{
  "model": "masked image model",
  "dataset": "capsule endoscopy frames (Kvasir-Capsule)",
  "train_examples": 42238,
  "image_size": 48,
  "grayscale": true,
  "crop_scale_min": 0.7,
  "horizontal_flip": false,
  "method": "mae",
  "mask_ratio": 0.75,
  "loss": "mse",
  "encoder_arch": "vit",
  "encoder_norm": "layernorm",
  "encoder_norm_position": "pre",
  "encoder_activation": "gelu",
  "encoder_mlp_ratio": 4,
  "encoder_head_dim": 64,
  "encoder_fused_qkv": true,
  "encoder_bias": "all",
  "encoder_qk_norm": false,
  "encoder_parallel_block": false,
  "encoder_dropout": 0.05,
  "encoder_inner_norm": false,
  "encoder_moe": "expert_choice",
  "encoder_drop_path": 0.1,
  "encoder_num_experts": 4,
  "encoder_moe_every": 2,
  "encoder_expert_mlp_ratio": 2,
  "encoder_experts_per_token": 2,
  "encoder_shared_expert": true,
  "encoder_patch_size": [6, 6],
  "encoder_layers": 8,
  "encoder_width": 160,
  "encoder_positions": "learned",
  "decoder_width": 256,
  "norm_pix_loss": true,
  "decoder_layers": 3,
  "residual_init": "none",
  "optimizer": "soap",
  "beta2": 0.99,
  "learning_rate": 0.0023,
  "beta1": 0.95,
  "shampoo_beta": 0.99,
  "eps": 1e-08,
  "precondition_frequency": 16,
  "max_precond_dim": 1024,
  "one_sided": false,
  "adamw_lr_other_params": 0.0025,
  "max_grad_norm": 1.0,
  "max_steps": 7300,
  "batch_size": 128,
  "epochs": 22.1,
  "lr_schedule": "cosine",
  "final_lr_fraction": 0,
  "warmup_steps": 360,
  "weight_decay": 0.06,
  "adamw_weight_decay_other_params": 0.01
}
Rows from block 5 of the encoder of a small masked image model, named by matrix and row number. Rows with one number within an expert belong to one neuron, the router's apart. Each number is 50 + 10 x the weight over its row's rms, rounded and kept within 0 to 99. All counts start at 0.
Before each expert's rows are labels from the 100 images, of 14976, where the router gives the expert most weight on average: "place" is the part of the image that holds the peak. Only what is clearly more common there than usual is listed. The data: capsule endoscopy frames (Kvasir-Capsule). In brackets: how many of the 100.
# router: router (encoder.blocks.5.mlp.router.weight, 4x160, trained with AdamW), inputs 0-159
# up: expert up (encoder.blocks.5.mlp.up, 4x320x160), inputs 0-159
# down: expert down (encoder.blocks.5.mlp.down, 4x160x320, transposed), outputs 0-159

# expert 1
place: bottom centre (39)
router.1:57 54 54 48 51 56 58 39 40 60 41 53 49 56 54 37 36 48 54 43 50 53 41 31 50 59 59 43 38 77 45 67 57 34 73 62 38 43 60 45 59 63 52 54 49 44 37 37 40 29 43 39 42 62 34 51 57 57 54 70 39 56 45 48 56 72 58 76 57 55 50 45 49 59 58 28 54 51 46 63 32 34 51 32 44 55 59 68 60 58 54 49 65 56 46 58 38 41 44 62 55 67 38 51 64 62 63 54 57 46 57 48 53 64 54 61 65 56 43 44 41 37 48 40 60 58 61 41 44 47 49 24 53 45 59 56 61 39 53 59 46 50 52 54 53 51 62 55 42 35 46 44 57 55 49 33 49 41 41 50
up.12:43 38 41 45 54 31 53 33 31 66 32 49 47 62 28 51 56 44 48 52 42 61 38 68 46 56 51 46 47 41 48 49 42 52 48 52 47 56 48 68 63 62 46 58 45 35 71 48 35 48 58 70 56 49 46 26 48 61 42 48 77 57 61 48 54 58 44 66 40 47 51 42 59 62 42 44 48 40 42 42 54 59 81 57 72 48 49 42 57 51 62 58 64 58 66 59 48 33 58 62 43 61 44 71 46 48 67 48 51 55 44 35 66 57 59 55 61 42 40 49 41 48 50 45 45 48 61 60 53 49 39 53 57 51 52 51 52 60 45 51 38 37 48 69 53 56 55 47 58 40 45 47 41 46 64 33 59 58 57 40
down.12:55 58 48 49 56 64 56 67 59 55 52 45 50 37 46 46 60 45 47 46 68 41 36 40 54 56 60 59 43 51 56 51 42 31 59 39 44 56 66 41 42 40 67 52 53 50 42 65 24 62 47 60 58 41 44 67 55 58 61 43 34 27 35 32 52 37 42 41 56 58 69 51 39 43 59 46 41 61 46 57 61 57 59 58 42 56 51 66 67 43 48 37 45 54 52 46 46 35 53 41 65 70 42 31 52 40 33 62 41 39 56 46 66 42 39 46 57 57 45 49 44 46 49 59 28 58 48 66 56 49 46 39 47 59 54 53 55 44 59 63 65 65 62 56 33 50 58 59 26 56 49 56 55 58 41 42 36 57 54 58
up.13:66 43 55 54 57 40 56 56 46 63 51 45 41 75 70 38 51 48 42 65 51 50 53 34 39 54 59 45 40 62 41 58 55 58 37 47 45 61 39 58 49 51 47 56 58 47 45 22 54 55 37 63 42 35 42 62 59 55 69 42 44 53 41 28 52 45 57 34 52 66 51 35 42 45 51 46 51 38 51 42 53 54 44 40 54 43 60 49 72 59 41 29 40 61 57 48 49 49 56 47 55 57 67 58 53 75 55 46 38 58 50 47 46 62 53 68 56 46 48 49 39 34 49 35 73 47 56 38 47 71 47 44 49 37 38 46 44 37 52 57 54 42 48 49 45 40 29 63 57 44 50 33 38 55 49 32 41 59 53 35
down.13:53 59 51 43 46 52 55 49 53 42 40 61 52 65 43 60 45 38 48 57 41 59 54 62 42 54 47 50 37 41 46 59 50 55 50 64 60 35 41 72 44 54 53 37 41 81 55 38 35 33 32 55 52 34 39 55 38 52 75 58 39 54 56 56 44 67 44 60 44 47 42 56 56 54 55 36 57 57 46 51 41 36 60 37 50 45 49 63 49 44 48 58 43 52 44 55 60 60 37 39 37 52 43 53 54 54 49 53 33 58 43 52 64 63 37 69 60 53 50 49 69 38 68 29 45 38 41 46 35 61 50 54 48 66 61 40 39 35 40 36 53 53 41 62 69 52 54 48 61 45 33 59 60 55 40 49 37 49 27 35
up.14:53 43 54 42 42 78 60 40 43 50 60 50 41 41 50 46 36 46 56 68 45 69 54 52 53 59 64 58 49 57 49 58 42 38 57 64 40 53 57 47 56 71 62 68 62 54 61 65 37 49 51 62 62 50 29 50 48 34 65 58 56 46 52 43 39 41 29 48 51 48 36 28 46 58 43 55 35 39 39 38 40 44 53 50 67 60 57 44 38 71 51 69 35 60 51 41 60 55 58 53 38 28 53 42 59 32 41 42 46 43 54 47 59 55 47 49 53 65 45 46 55 60 59 54 46 42 61 63 51 51 52 45 60 61 57 30 56 58 54 53 68 41 45 30 57 52 45 35 49 50 66 48 61 44 58 55 46 57 56 36
down.14:50 54 52 44 31 43 47 68 68 29 45 56 43 59 39 65 71 53 51 46 63 59 68 60 47 48 45 38 49 64 45 50 63 44 50 51 55 47 45 49 50 45 63 66 38 49 79 53 65 52 41 60 55 41 57 51 42 41 59 42 48 59 74 52 50 34 43 66 48 54 54 43 58 35 59 59 58 36 53 56 57 51 55 53 42 54 49 44 52 54 33 59 45 68 49 50 48 53 54 69 36 66 57 35 64 49 48 39 36 44 52 55 44 18 56 33 51 51 46 42 56 36 61 48 57 42 47 63 46 58 50 40 65 51 39 60 46 37 53 40 59 51 37 59 45 41 33 41 50 51 40 46 35 57 53 49 60 63 66 66
up.15:37 49 63 61 32 40 36 65 44 67 58 54 56 36 72 36 56 50 62 47 41 47 74 41 44 50 72 46 22 67 54 62 50 54 45 36 42 62 52 59 55 52 57 46 54 37 45 24 66 47 57 45 62 57 51 56 45 59 12 50 46 52 67 41 52 58 60 46 49 43 44 69 48 55 53 66 49 43 65 53 51 52 41 37 66 56 54 53 56 45 44 52 43 40 38 54 50 64 60 38 39 36 51 55 64 65 54 38 53 50 47 53 66 53 41 34 48 43 56 61 38 50 53 44 48 28 54 37 48 44 52 50 50 38 62 51 45 43 51 55 35 43 47 49 45 53 49 51 48 36 40 52 58 42 49 62 45 42 48 51
down.15:49 43 48 42 56 73 53 49 45 25 58 50 49 48 27 70 38 33 54 53 52 57 42 47 51 39 46 63 70 44 47 55 39 38 59 55 62 48 45 47 48 57 44 49 54 51 52 75 36 58 37 64 45 49 49 50 55 60 75 47 39 31 45 68 53 39 52 49 47 52 65 53 41 58 27 46 35 49 51 49 48 48 60 54 39 50 45 40 56 60 52 34 43 55 35 56 41 58 37 54 69 57 29 59 51 58 52 39 40 55 43 48 49 60 46 68 57 54 47 66 60 48 38 60 49 64 47 67 58 55 37 70 29 55 58 47 60 60 55 55 62 49 51 43 45 37 37 42 50 46 62 35 63 58 52 66 44 50 41 54

# expert 0
place: bottom left (70)
router.0:50 33 54 55 44 57 41 59 45 60 65 43 54 33 44 41 46 33 54 43 42 39 46 59 51 51 55 54 67 38 41 43 49 60 30 67 62 47 38 64 49 49 45 45 46 45 48 68 47 58 56 67 70 45 43 58 51 51 49 05 52 53 73 50 57 50 55 31 58 49 46 58 50 50 41 46 50 22 55 41 49 53 62 61 48 44 34 39 40 50 47 68 47 44 39 42 49 46 58 40 49 47 61 51 46 57 55 48 57 51 51 53 47 49 41 43 40 48 63 43 63 57 66 54 32 47 41 65 65 41 41 56 39 47 38 40 57 76 50 30 40 66 52 53 46 46 54 42 62 52 54 50 59 47 43 55 51 64 64 44
up.12:56 65 42 46 48 64 61 58 51 41 55 55 66 45 62 31 52 34 37 58 61 44 42 55 56 55 48 57 56 52 33 38 54 62 59 40 62 37 55 56 41 68 62 60 45 50 58 66 38 58 54 40 77 44 60 39 42 29 62 42 49 48 41 52 40 43 56 47 47 45 50 39 27 72 55 49 42 48 41 52 45 50 46 59 52 49 55 51 60 60 36 68 50 64 33 50 53 42 63 37 52 42 65 60 68 49 38 67 65 43 41 62 51 53 57 51 54 67 51 69 34 56 59 43 50 52 35 38 45 46 52 38 53 54 58 54 36 58 59 50 36 58 33 65 60 45 47 62 57 54 44 37 44 55 55 55 37 67 62 46
down.12:37 23 54 51 43 41 43 30 50 51 36 45 39 58 29 53 45 50 73 50 58 57 55 62 32 55 64 40 32 44 46 48 44 45 41 46 33 48 44 53 51 44 38 48 49 52 55 32 54 45 44 79 51 51 61 42 56 78 42 52 48 48 61 45 71 50 57 44 41 33 42 52 64 47 69 49 46 51 43 56 46 34 51 61 53 37 44 50 54 56 65 38 59 32 58 35 64 32 56 56 36 51 40 50 44 52 55 58 31 54 59 49 52 61 40 50 48 49 51 46 44 45 43 67 60 51 45 46 50 47 43 63 30 53 48 55 43 49 61 40 73 49 70 53 54 64 47 52 60 44 54 57 44 46 44 51 62 45 30 55
up.13:52 51 33 59 44 55 43 59 39 54 47 67 55 58 48 45 45 41 57 40 53 56 57 48 46 61 59 49 66 52 35 63 64 62 50 53 58 56 50 57 54 55 40 48 61 55 59 42 32 20 33 60 47 49 73 46 37 46 56 63 48 44 43 46 54 38 40 42 58 57 54 37 41 53 49 28 41 44 57 52 57 74 59 55 42 37 42 35 64 35 55 38 60 68 43 35 61 53 62 43 42 54 50 42 43 44 47 51 32 54 45 51 63 51 30 57 53 40 54 61 60 44 48 57 50 39 55 56 58 47 71 35 49 67 57 55 41 70 33 58 51 58 42 62 41 70 47 62 50 38 36 51 50 49 46 41 64 68 37 53
down.13:45 51 65 50 71 47 57 77 51 47 29 64 58 51 53 55 42 50 51 38 58 57 44 68 35 39 50 29 53 58 56 42 53 33 54 55 57 36 49 49 55 49 44 50 60 54 56 43 55 56 40 24 44 48 57 35 36 54 46 56 47 62 40 44 49 62 50 38 42 51 54 50 38 47 50 24 54 65 68 51 60 28 56 48 58 71 53 38 57 42 36 55 51 51 50 47 61 56 54 60 40 65 53 49 39 34 51 70 40 36 53 37 56 56 48 60 54 60 57 43 51 54 44 48 49 64 49 59 54 52 39 49 53 51 62 52 63 67 48 39 45 43 24 54 47 40 58 53 60 50 47 49 43 46 62 40 66 76 65 34
up.14:69 48 56 62 41 50 49 36 53 49 44 45 57 50 61 50 48 61 43 37 50 31 33 45 45 44 51 38 44 55 47 39 38 50 59 42 57 37 49 56 66 45 38 63 56 59 45 47 53 43 37 57 35 47 50 71 58 42 43 56 51 44 52 47 75 67 60 46 51 58 45 47 52 44 39 54 56 40 46 62 46 55 39 78 55 58 49 69 50 45 58 49 45 40 35 58 55 60 67 44 43 56 59 58 49 76 38 38 51 48 40 36 40 58 70 48 63 63 27 50 66 53 57 51 45 42 59 54 61 49 31 63 31 51 47 36 53 57 58 54 36 46 52 48 53 47 55 48 52 63 48 44 47 22 46 70 33 57 43 60
down.14:42 46 25 50 57 69 49 35 57 39 54 54 57 46 54 57 29 34 49 34 48 54 68 39 55 86 50 53 47 54 63 41 55 53 52 50 57 57 40 62 42 38 46 41 51 57 37 55 48 49 58 46 44 38 27 48 56 59 33 40 55 43 55 50 41 51 54 55 45 47 43 51 64 52 60 39 49 37 41 46 57 63 76 55 54 40 68 62 47 52 30 42 44 48 65 67 44 62 33 59 52 48 44 53 64 50 55 59 40 47 51 60 61 64 38 41 46 56 60 43 48 50 52 48 52 62 51 51 50 49 51 54 40 48 39 59 54 39 50 55 62 49 57 55 44 47 32 70 43 22 42 45 53 73 54 47 46 29 58 43
up.15:60 47 64 42 42 48 58 59 33 49 46 57 46 50 43 54 53 44 54 43 69 56 52 60 57 43 36 34 36 31 57 50 46 34 34 53 51 42 43 57 58 50 44 43 37 56 61 57 53 49 37 48 59 60 71 55 46 48 44 55 66 62 56 36 60 56 36 46 51 43 48 35 47 49 39 72 70 67 50 61 44 36 67 42 59 60 32 58 62 55 35 52 53 48 39 65 45 50 60 57 44 48 43 51 49 53 39 54 52 77 45 38 57 53 58 50 53 42 67 58 59 20 46 61 58 63 50 32 40 53 58 44 61 51 51 50 66 55 42 41 38 43 53 38 45 45 63 40 57 51 55 27 50 44 49 47 68 45 54 27
down.15:47 61 54 82 49 58 40 46 55 43 62 50 63 45 53 37 49 58 64 46 41 48 52 42 47 59 43 57 50 36 52 37 43 62 48 49 40 51 35 33 57 49 42 48 59 43 47 40 52 53 46 26 45 51 44 42 75 53 70 61 40 64 66 56 57 55 38 45 39 57 35 46 59 59 46 58 43 57 61 34 53 49 50 50 54 43 62 31 48 34 57 43 36 54 66 27 50 49 48 52 52 57 65 45 61 47 61 42 57 38 63 41 51 29 45 39 49 53 42 45 33 48 46 39 52 62 31 62 59 53 23 62 40 48 50 47 61 47 40 68 52 47 63 41 56 60 42 60 58 56 49 65 46 31 53 53 29 47 49 48

# expert 2
place: top right (42)
router.2:61 62 50 51 45 48 56 39 60 36 42 44 30 46 46 64 51 64 54 42 47 46 55 54 52 61 52 49 38 48 47 48 54 32 66 28 57 43 67 51 46 55 46 47 38 53 59 55 57 52 56 46 36 38 51 38 56 44 51 74 43 50 15 52 57 28 55 54 42 59 50 50 60 50 52 56 37 74 55 56 43 45 33 50 54 45 48 61 55 53 43 40 53 52 66 37 56 55 34 59 64 41 45 60 44 47 58 50 71 40 50 56 37 35 68 56 56 40 42 44 47 53 39 42 41 58 61 29 44 42 45 68 57 40 50 65 44 24 29 61 56 58 49 34 47 56 46 55 51 47 43 50 57 63 35 50 62 41 44 56
up.12:44 50 46 50 50 49 42 50 53 57 50 52 46 49 56 57 67 53 53 47 64 51 38 47 52 53 37 42 53 28 39 39 49 52 54 52 57 40 57 47 47 44 49 42 40 31 45 38 57 42 57 56 64 45 38 45 44 42 42 50 50 33 54 53 62 62 59 47 27 49 35 74 50 36 59 53 58 55 35 57 60 33 47 53 54 82 44 63 34 59 66 41 36 57 47 48 54 43 31 44 63 47 88 67 63 51 44 60 59 45 60 47 48 49 76 29 45 56 45 58 64 47 41 54 31 56 42 54 54 48 56 44 41 65 51 51 47 51 55 46 46 48 57 52 41 58 43 59 39 67 41 50 46 46 42 34 67 49 61 44
down.12:59 57 56 57 59 49 60 39 69 37 63 32 54 57 63 45 65 56 54 40 46 52 51 49 66 36 53 50 36 54 61 46 62 52 59 30 45 46 65 60 44 67 48 53 62 74 50 51 44 45 52 33 42 50 47 47 48 60 53 49 45 62 42 59 61 47 45 49 66 60 74 32 39 54 49 45 48 57 54 41 48 38 44 55 41 50 65 43 43 42 51 51 55 56 44 46 50 38 51 68 43 58 24 62 46 56 74 45 72 65 42 41 63 39 40 64 30 55 53 35 57 46 57 52 43 50 54 54 30 38 39 73 56 45 43 45 57 50 32 59 49 41 53 47 54 46 43 50 44 62 43 63 68 48 47 61 47 53 39 38
up.13:66 52 53 55 46 44 48 59 50 40 54 42 39 69 39 34 34 54 44 56 47 50 64 52 49 52 54 38 62 17 49 45 49 56 49 53 52 54 37 54 55 51 30 33 59 50 54 50 31 48 54 72 63 50 43 63 52 49 53 45 65 50 47 43 40 46 39 66 64 68 50 51 26 52 67 45 40 44 53 48 54 66 60 48 50 51 61 49 66 49 84 54 33 48 54 54 57 57 58 45 45 55 46 53 48 47 43 39 44 33 47 57 40 50 58 43 34 40 51 62 41 71 47 51 60 57 53 48 54 47 63 50 56 32 41 46 53 38 46 51 77 42 66 61 41 58 39 34 50 41 55 54 64 53 45 60 57 32 44 53
down.13:23 47 51 36 46 44 37 36 41 47 44 39 58 51 67 55 65 62 73 40 29 39 58 58 48 46 62 55 35 56 47 62 65 35 42 50 58 53 48 46 59 44 47 57 47 57 43 53 74 47 73 34 27 61 55 40 47 50 50 52 54 45 68 60 57 46 73 40 48 52 64 24 57 44 51 44 49 49 60 70 57 47 63 39 53 45 49 56 56 55 40 40 47 48 51 44 48 49 49 68 57 39 58 58 45 43 57 39 48 41 56 46 53 46 35 47 61 38 51 47 47 47 62 53 26 35 49 48 56 62 53 52 33 54 55 52 39 42 46 50 21 54 44 43 43 41 50 50 52 30 42 53 60 62 62 50 43 46 56 58
up.14:42 57 58 45 32 50 47 46 37 33 49 44 38 55 41 41 44 39 48 52 33 32 62 59 43 62 37 49 52 51 80 44 40 41 51 51 73 67 61 59 47 45 36 38 61 57 45 56 60 57 58 54 60 41 57 47 47 59 35 42 54 66 49 65 58 41 64 53 50 46 64 52 40 68 49 38 46 56 55 46 64 31 46 59 61 40 62 36 50 53 46 48 63 51 71 41 56 48 26 55 60 52 61 48 43 48 46 43 42 51 56 43 49 67 52 39 45 38 32 70 36 58 49 44 70 56 61 61 59 49 46 52 55 39 56 50 57 54 40 48 46 43 56 52 40 39 46 45 42 73 52 56 49 27 54 60 34 57 64 38
down.14:42 54 32 51 39 44 31 56 61 38 55 57 33 58 58 63 66 50 58 57 59 45 45 47 41 36 39 54 48 54 33 65 35 38 52 52 44 61 32 49 43 48 55 61 45 60 47 49 59 38 45 44 53 50 57 37 60 71 68 66 51 40 52 44 43 64 46 61 37 59 44 45 68 48 48 47 43 45 50 58 53 71 34 43 44 52 36 67 65 50 57 48 47 44 50 66 53 42 57 51 56 33 42 63 36 53 54 51 47 52 58 45 60 38 41 26 42 57 64 47 51 43 51 49 36 36 55 41 55 56 64 62 52 55 38 61 38 58 49 55 60 47 55 49 51 54 39 34 42 30 48 31 46 66 49 63 53 54 26 76
up.15:42 52 52 58 44 20 51 58 42 60 42 63 40 47 41 54 47 45 46 58 47 49 55 59 50 61 46 49 40 45 55 49 67 54 65 46 49 59 43 60 63 52 33 41 37 36 48 50 57 55 54 70 35 38 56 49 35 38 52 51 55 44 44 69 53 36 41 27 58 65 43 46 40 68 56 22 45 66 50 66 47 47 62 55 33 55 44 66 66 57 61 42 42 45 50 29 52 56 54 42 59 33 51 54 56 32 49 50 48 43 50 42 53 45 26 63 39 56 57 50 63 56 61 54 64 67 58 67 59 64 54 55 59 49 43 42 45 60 47 62 51 73 43 44 46 58 52 50 65 61 53 49 45 50 54 32 46 50 35 57
down.15:38 51 58 40 22 60 61 40 57 40 61 41 50 59 47 35 49 46 53 43 50 36 46 46 66 41 64 50 51 43 53 37 40 48 40 55 46 61 52 51 40 38 35 47 32 63 36 42 46 54 43 25 66 66 66 50 67 59 56 57 59 44 66 49 35 54 48 37 49 49 55 54 57 35 33 49 48 48 51 67 57 68 52 42 61 46 62 49 38 52 58 54 47 64 56 61 33 53 51 49 29 54 57 26 50 37 48 44 66 61 43 50 50 58 60 53 53 37 58 39 53 52 47 36 43 40 58 50 59 40 57 28 42 63 48 74 59 60 48 59 39 47 52 41 69 58 57 61 63 52 58 49 47 43 50 67 58 53 44 46

# expert 3
place: middle right (26)
router.3:59 41 36 45 39 55 63 48 48 49 50 44 64 64 42 43 46 48 57 51 45 61 35 42 40 51 49 55 53 43 59 55 40 40 34 33 44 48 44 42 52 51 52 52 48 69 40 49 50 67 45 50 57 45 63 36 46 73 35 71 52 66 71 55 46 62 50 60 58 37 51 44 49 56 61 58 67 48 35 58 52 50 67 50 43 46 67 37 43 32 48 57 32 42 50 54 32 49 58 52 50 63 60 47 66 45 33 39 40 56 42 55 64 35 54 55 29 46 67 50 51 43 36 48 72 46 39 61 57 60 62 64 46 40 57 54 51 68 48 64 55 46 67 53 59 61 60 50 37 39 55 38 36 37 54 59 41 49 51 58
up.12:51 58 44 51 56 49 58 55 45 45 58 55 58 43 51 59 51 43 42 17 59 42 57 45 55 58 39 58 52 49 60 29 28 43 65 46 58 45 60 52 42 37 58 29 75 64 51 63 45 50 39 53 66 47 57 48 51 49 49 57 37 62 62 56 57 55 62 57 36 61 50 53 57 55 65 41 65 52 65 63 49 51 47 42 45 38 35 60 61 60 52 41 50 51 60 60 38 51 33 53 43 46 77 58 54 42 60 45 43 51 46 57 43 37 52 42 64 47 54 49 69 33 26 29 53 53 39 51 41 44 72 53 49 57 56 38 41 40 53 46 50 69 41 34 43 39 45 44 54 54 40 40 55 42 37 70 46 48 51 50
down.12:42 35 61 60 50 52 49 40 41 42 42 40 54 60 43 34 42 54 46 77 65 45 38 32 54 40 48 52 57 55 35 50 47 50 42 41 36 17 64 47 60 73 62 74 60 61 44 37 56 50 50 42 44 56 36 50 52 54 35 43 44 53 37 55 48 50 64 57 59 43 42 34 40 56 44 59 47 36 40 56 50 63 70 60 57 48 65 47 42 53 69 62 34 54 47 51 54 48 52 40 55 56 34 39 41 48 52 54 50 47 48 46 59 45 48 31 43 39 57 53 60 55 49 57 63 48 67 52 59 55 48 39 45 44 47 74 55 68 55 50 45 42 63 60 35 62 43 43 50 42 35 39 56 54 69 56 58 50 38 40
up.13:49 36 55 42 36 36 54 69 37 54 41 53 42 59 51 67 64 50 42 47 68 59 34 47 50 46 53 40 55 43 40 65 26 39 57 35 51 39 58 67 56 39 35 39 47 45 53 64 47 39 36 47 40 46 60 51 57 47 40 49 25 58 61 45 39 44 48 61 54 50 56 72 66 44 41 53 37 53 39 62 63 57 55 35 28 46 51 52 50 50 38 57 68 52 52 49 56 64 47 51 48 66 34 39 51 41 55 33 44 56 38 63 60 52 49 40 36 48 41 56 64 55 34 47 52 53 36 53 53 45 51 44 60 58 57 49 55 43 49 63 57 62 67 42 28 63 60 40 48 39 48 54 32 47 38 44 69 53 41 51
down.13:58 38 80 58 53 54 66 37 49 46 68 34 42 36 36 46 30 49 47 47 49 38 49 50 54 53 55 50 51 44 54 45 59 52 45 51 38 46 49 63 58 60 38 52 61 58 48 48 49 53 56 41 58 56 42 59 41 49 31 32 53 43 53 61 63 32 63 68 56 41 50 54 38 50 63 48 50 45 50 48 50 45 67 64 51 39 59 35 24 60 67 27 58 71 49 49 32 36 43 41 68 45 35 48 45 41 62 55 52 55 49 46 65 57 47 51 68 53 48 46 47 34 47 66 58 42 53 55 49 45 52 45 41 46 45 55 60 57 40 29 75 43 62 53 57 42 35 56 59 45 54 64 44 40 48 41 54 60 43 61
up.14:51 57 49 33 52 41 55 52 66 46 48 44 42 51 54 71 58 49 51 58 55 26 48 41 25 40 68 51 44 55 59 50 59 38 45 48 61 60 52 37 39 60 49 63 42 56 45 46 49 57 64 46 72 31 55 63 41 38 46 50 52 60 51 52 41 55 46 58 49 36 39 56 62 54 39 52 63 52 25 53 47 47 36 48 69 69 60 48 45 61 36 57 48 42 62 66 53 62 54 62 50 39 67 56 61 49 54 37 47 40 46 68 37 52 57 39 51 44 50 58 55 41 57 54 52 40 65 43 41 42 45 40 33 43 45 37 57 48 54 55 44 59 42 40 56 56 45 53 63 57 76 33 49 42 39 55 65 57 67 25
down.14:36 48 35 43 41 49 48 58 54 46 54 51 66 66 41 39 45 52 50 49 47 60 51 59 66 64 33 47 55 47 51 57 53 73 60 44 68 36 29 37 61 57 56 52 41 39 45 59 44 44 40 47 46 54 49 58 48 47 63 43 64 59 57 46 68 45 46 41 75 41 64 36 44 49 58 54 42 54 66 43 60 53 55 51 68 40 41 41 54 70 52 53 58 61 47 50 33 46 51 52 53 39 40 49 51 46 52 54 41 46 51 41 43 44 43 44 51 53 53 57 39 48 46 37 47 53 31 50 41 67 72 72 73 44 47 46 18 64 51 72 56 38 54 55 41 55 53 39 42 51 34 63 52 45 57 52 43 27 46 65
up.15:54 36 60 50 35 56 57 44 38 56 52 63 47 41 48 50 55 49 57 42 69 52 44 42 35 71 21 30 41 48 60 44 45 61 57 45 50 65 50 52 44 39 56 45 60 57 55 41 41 56 54 46 68 48 68 59 51 72 42 47 46 44 45 38 53 58 42 39 37 54 50 50 49 54 57 44 62 44 55 61 50 31 48 47 45 63 46 35 43 27 64 51 67 44 51 70 48 41 70 53 55 40 60 48 51 39 42 45 48 56 47 64 55 44 66 54 32 60 58 31 45 37 46 51 65 46 40 45 51 50 61 51 57 36 42 55 71 50 54 65 36 45 52 37 67 60 64 35 43 44 57 50 41 44 69 51 37 49 40 59
down.15:40 59 43 62 66 33 45 41 50 70 53 61 73 42 39 47 40 61 42 51 40 54 61 34 57 55 62 61 46 73 34 52 60 24 44 56 49 43 57 35 57 47 54 67 51 36 47 40 58 52 50 48 66 47 58 42 43 36 52 69 46 46 42 62 50 53 51 43 41 48 29 54 40 49 37 50 53 53 27 41 44 49 47 52 44 46 54 44 67 64 37 49 57 38 39 40 51 43 56 37 57 51 39 50 59 26 59 67 62 24 58 34 44 46 42 49 54 42 44 57 48 66 57 54 41 57 52 68 61 54 52 51 57 70 53 47 35 50 57 44 48 56 32 58 50 57 41 58 51 53 45 62 58 49 34 47 39 38 49 43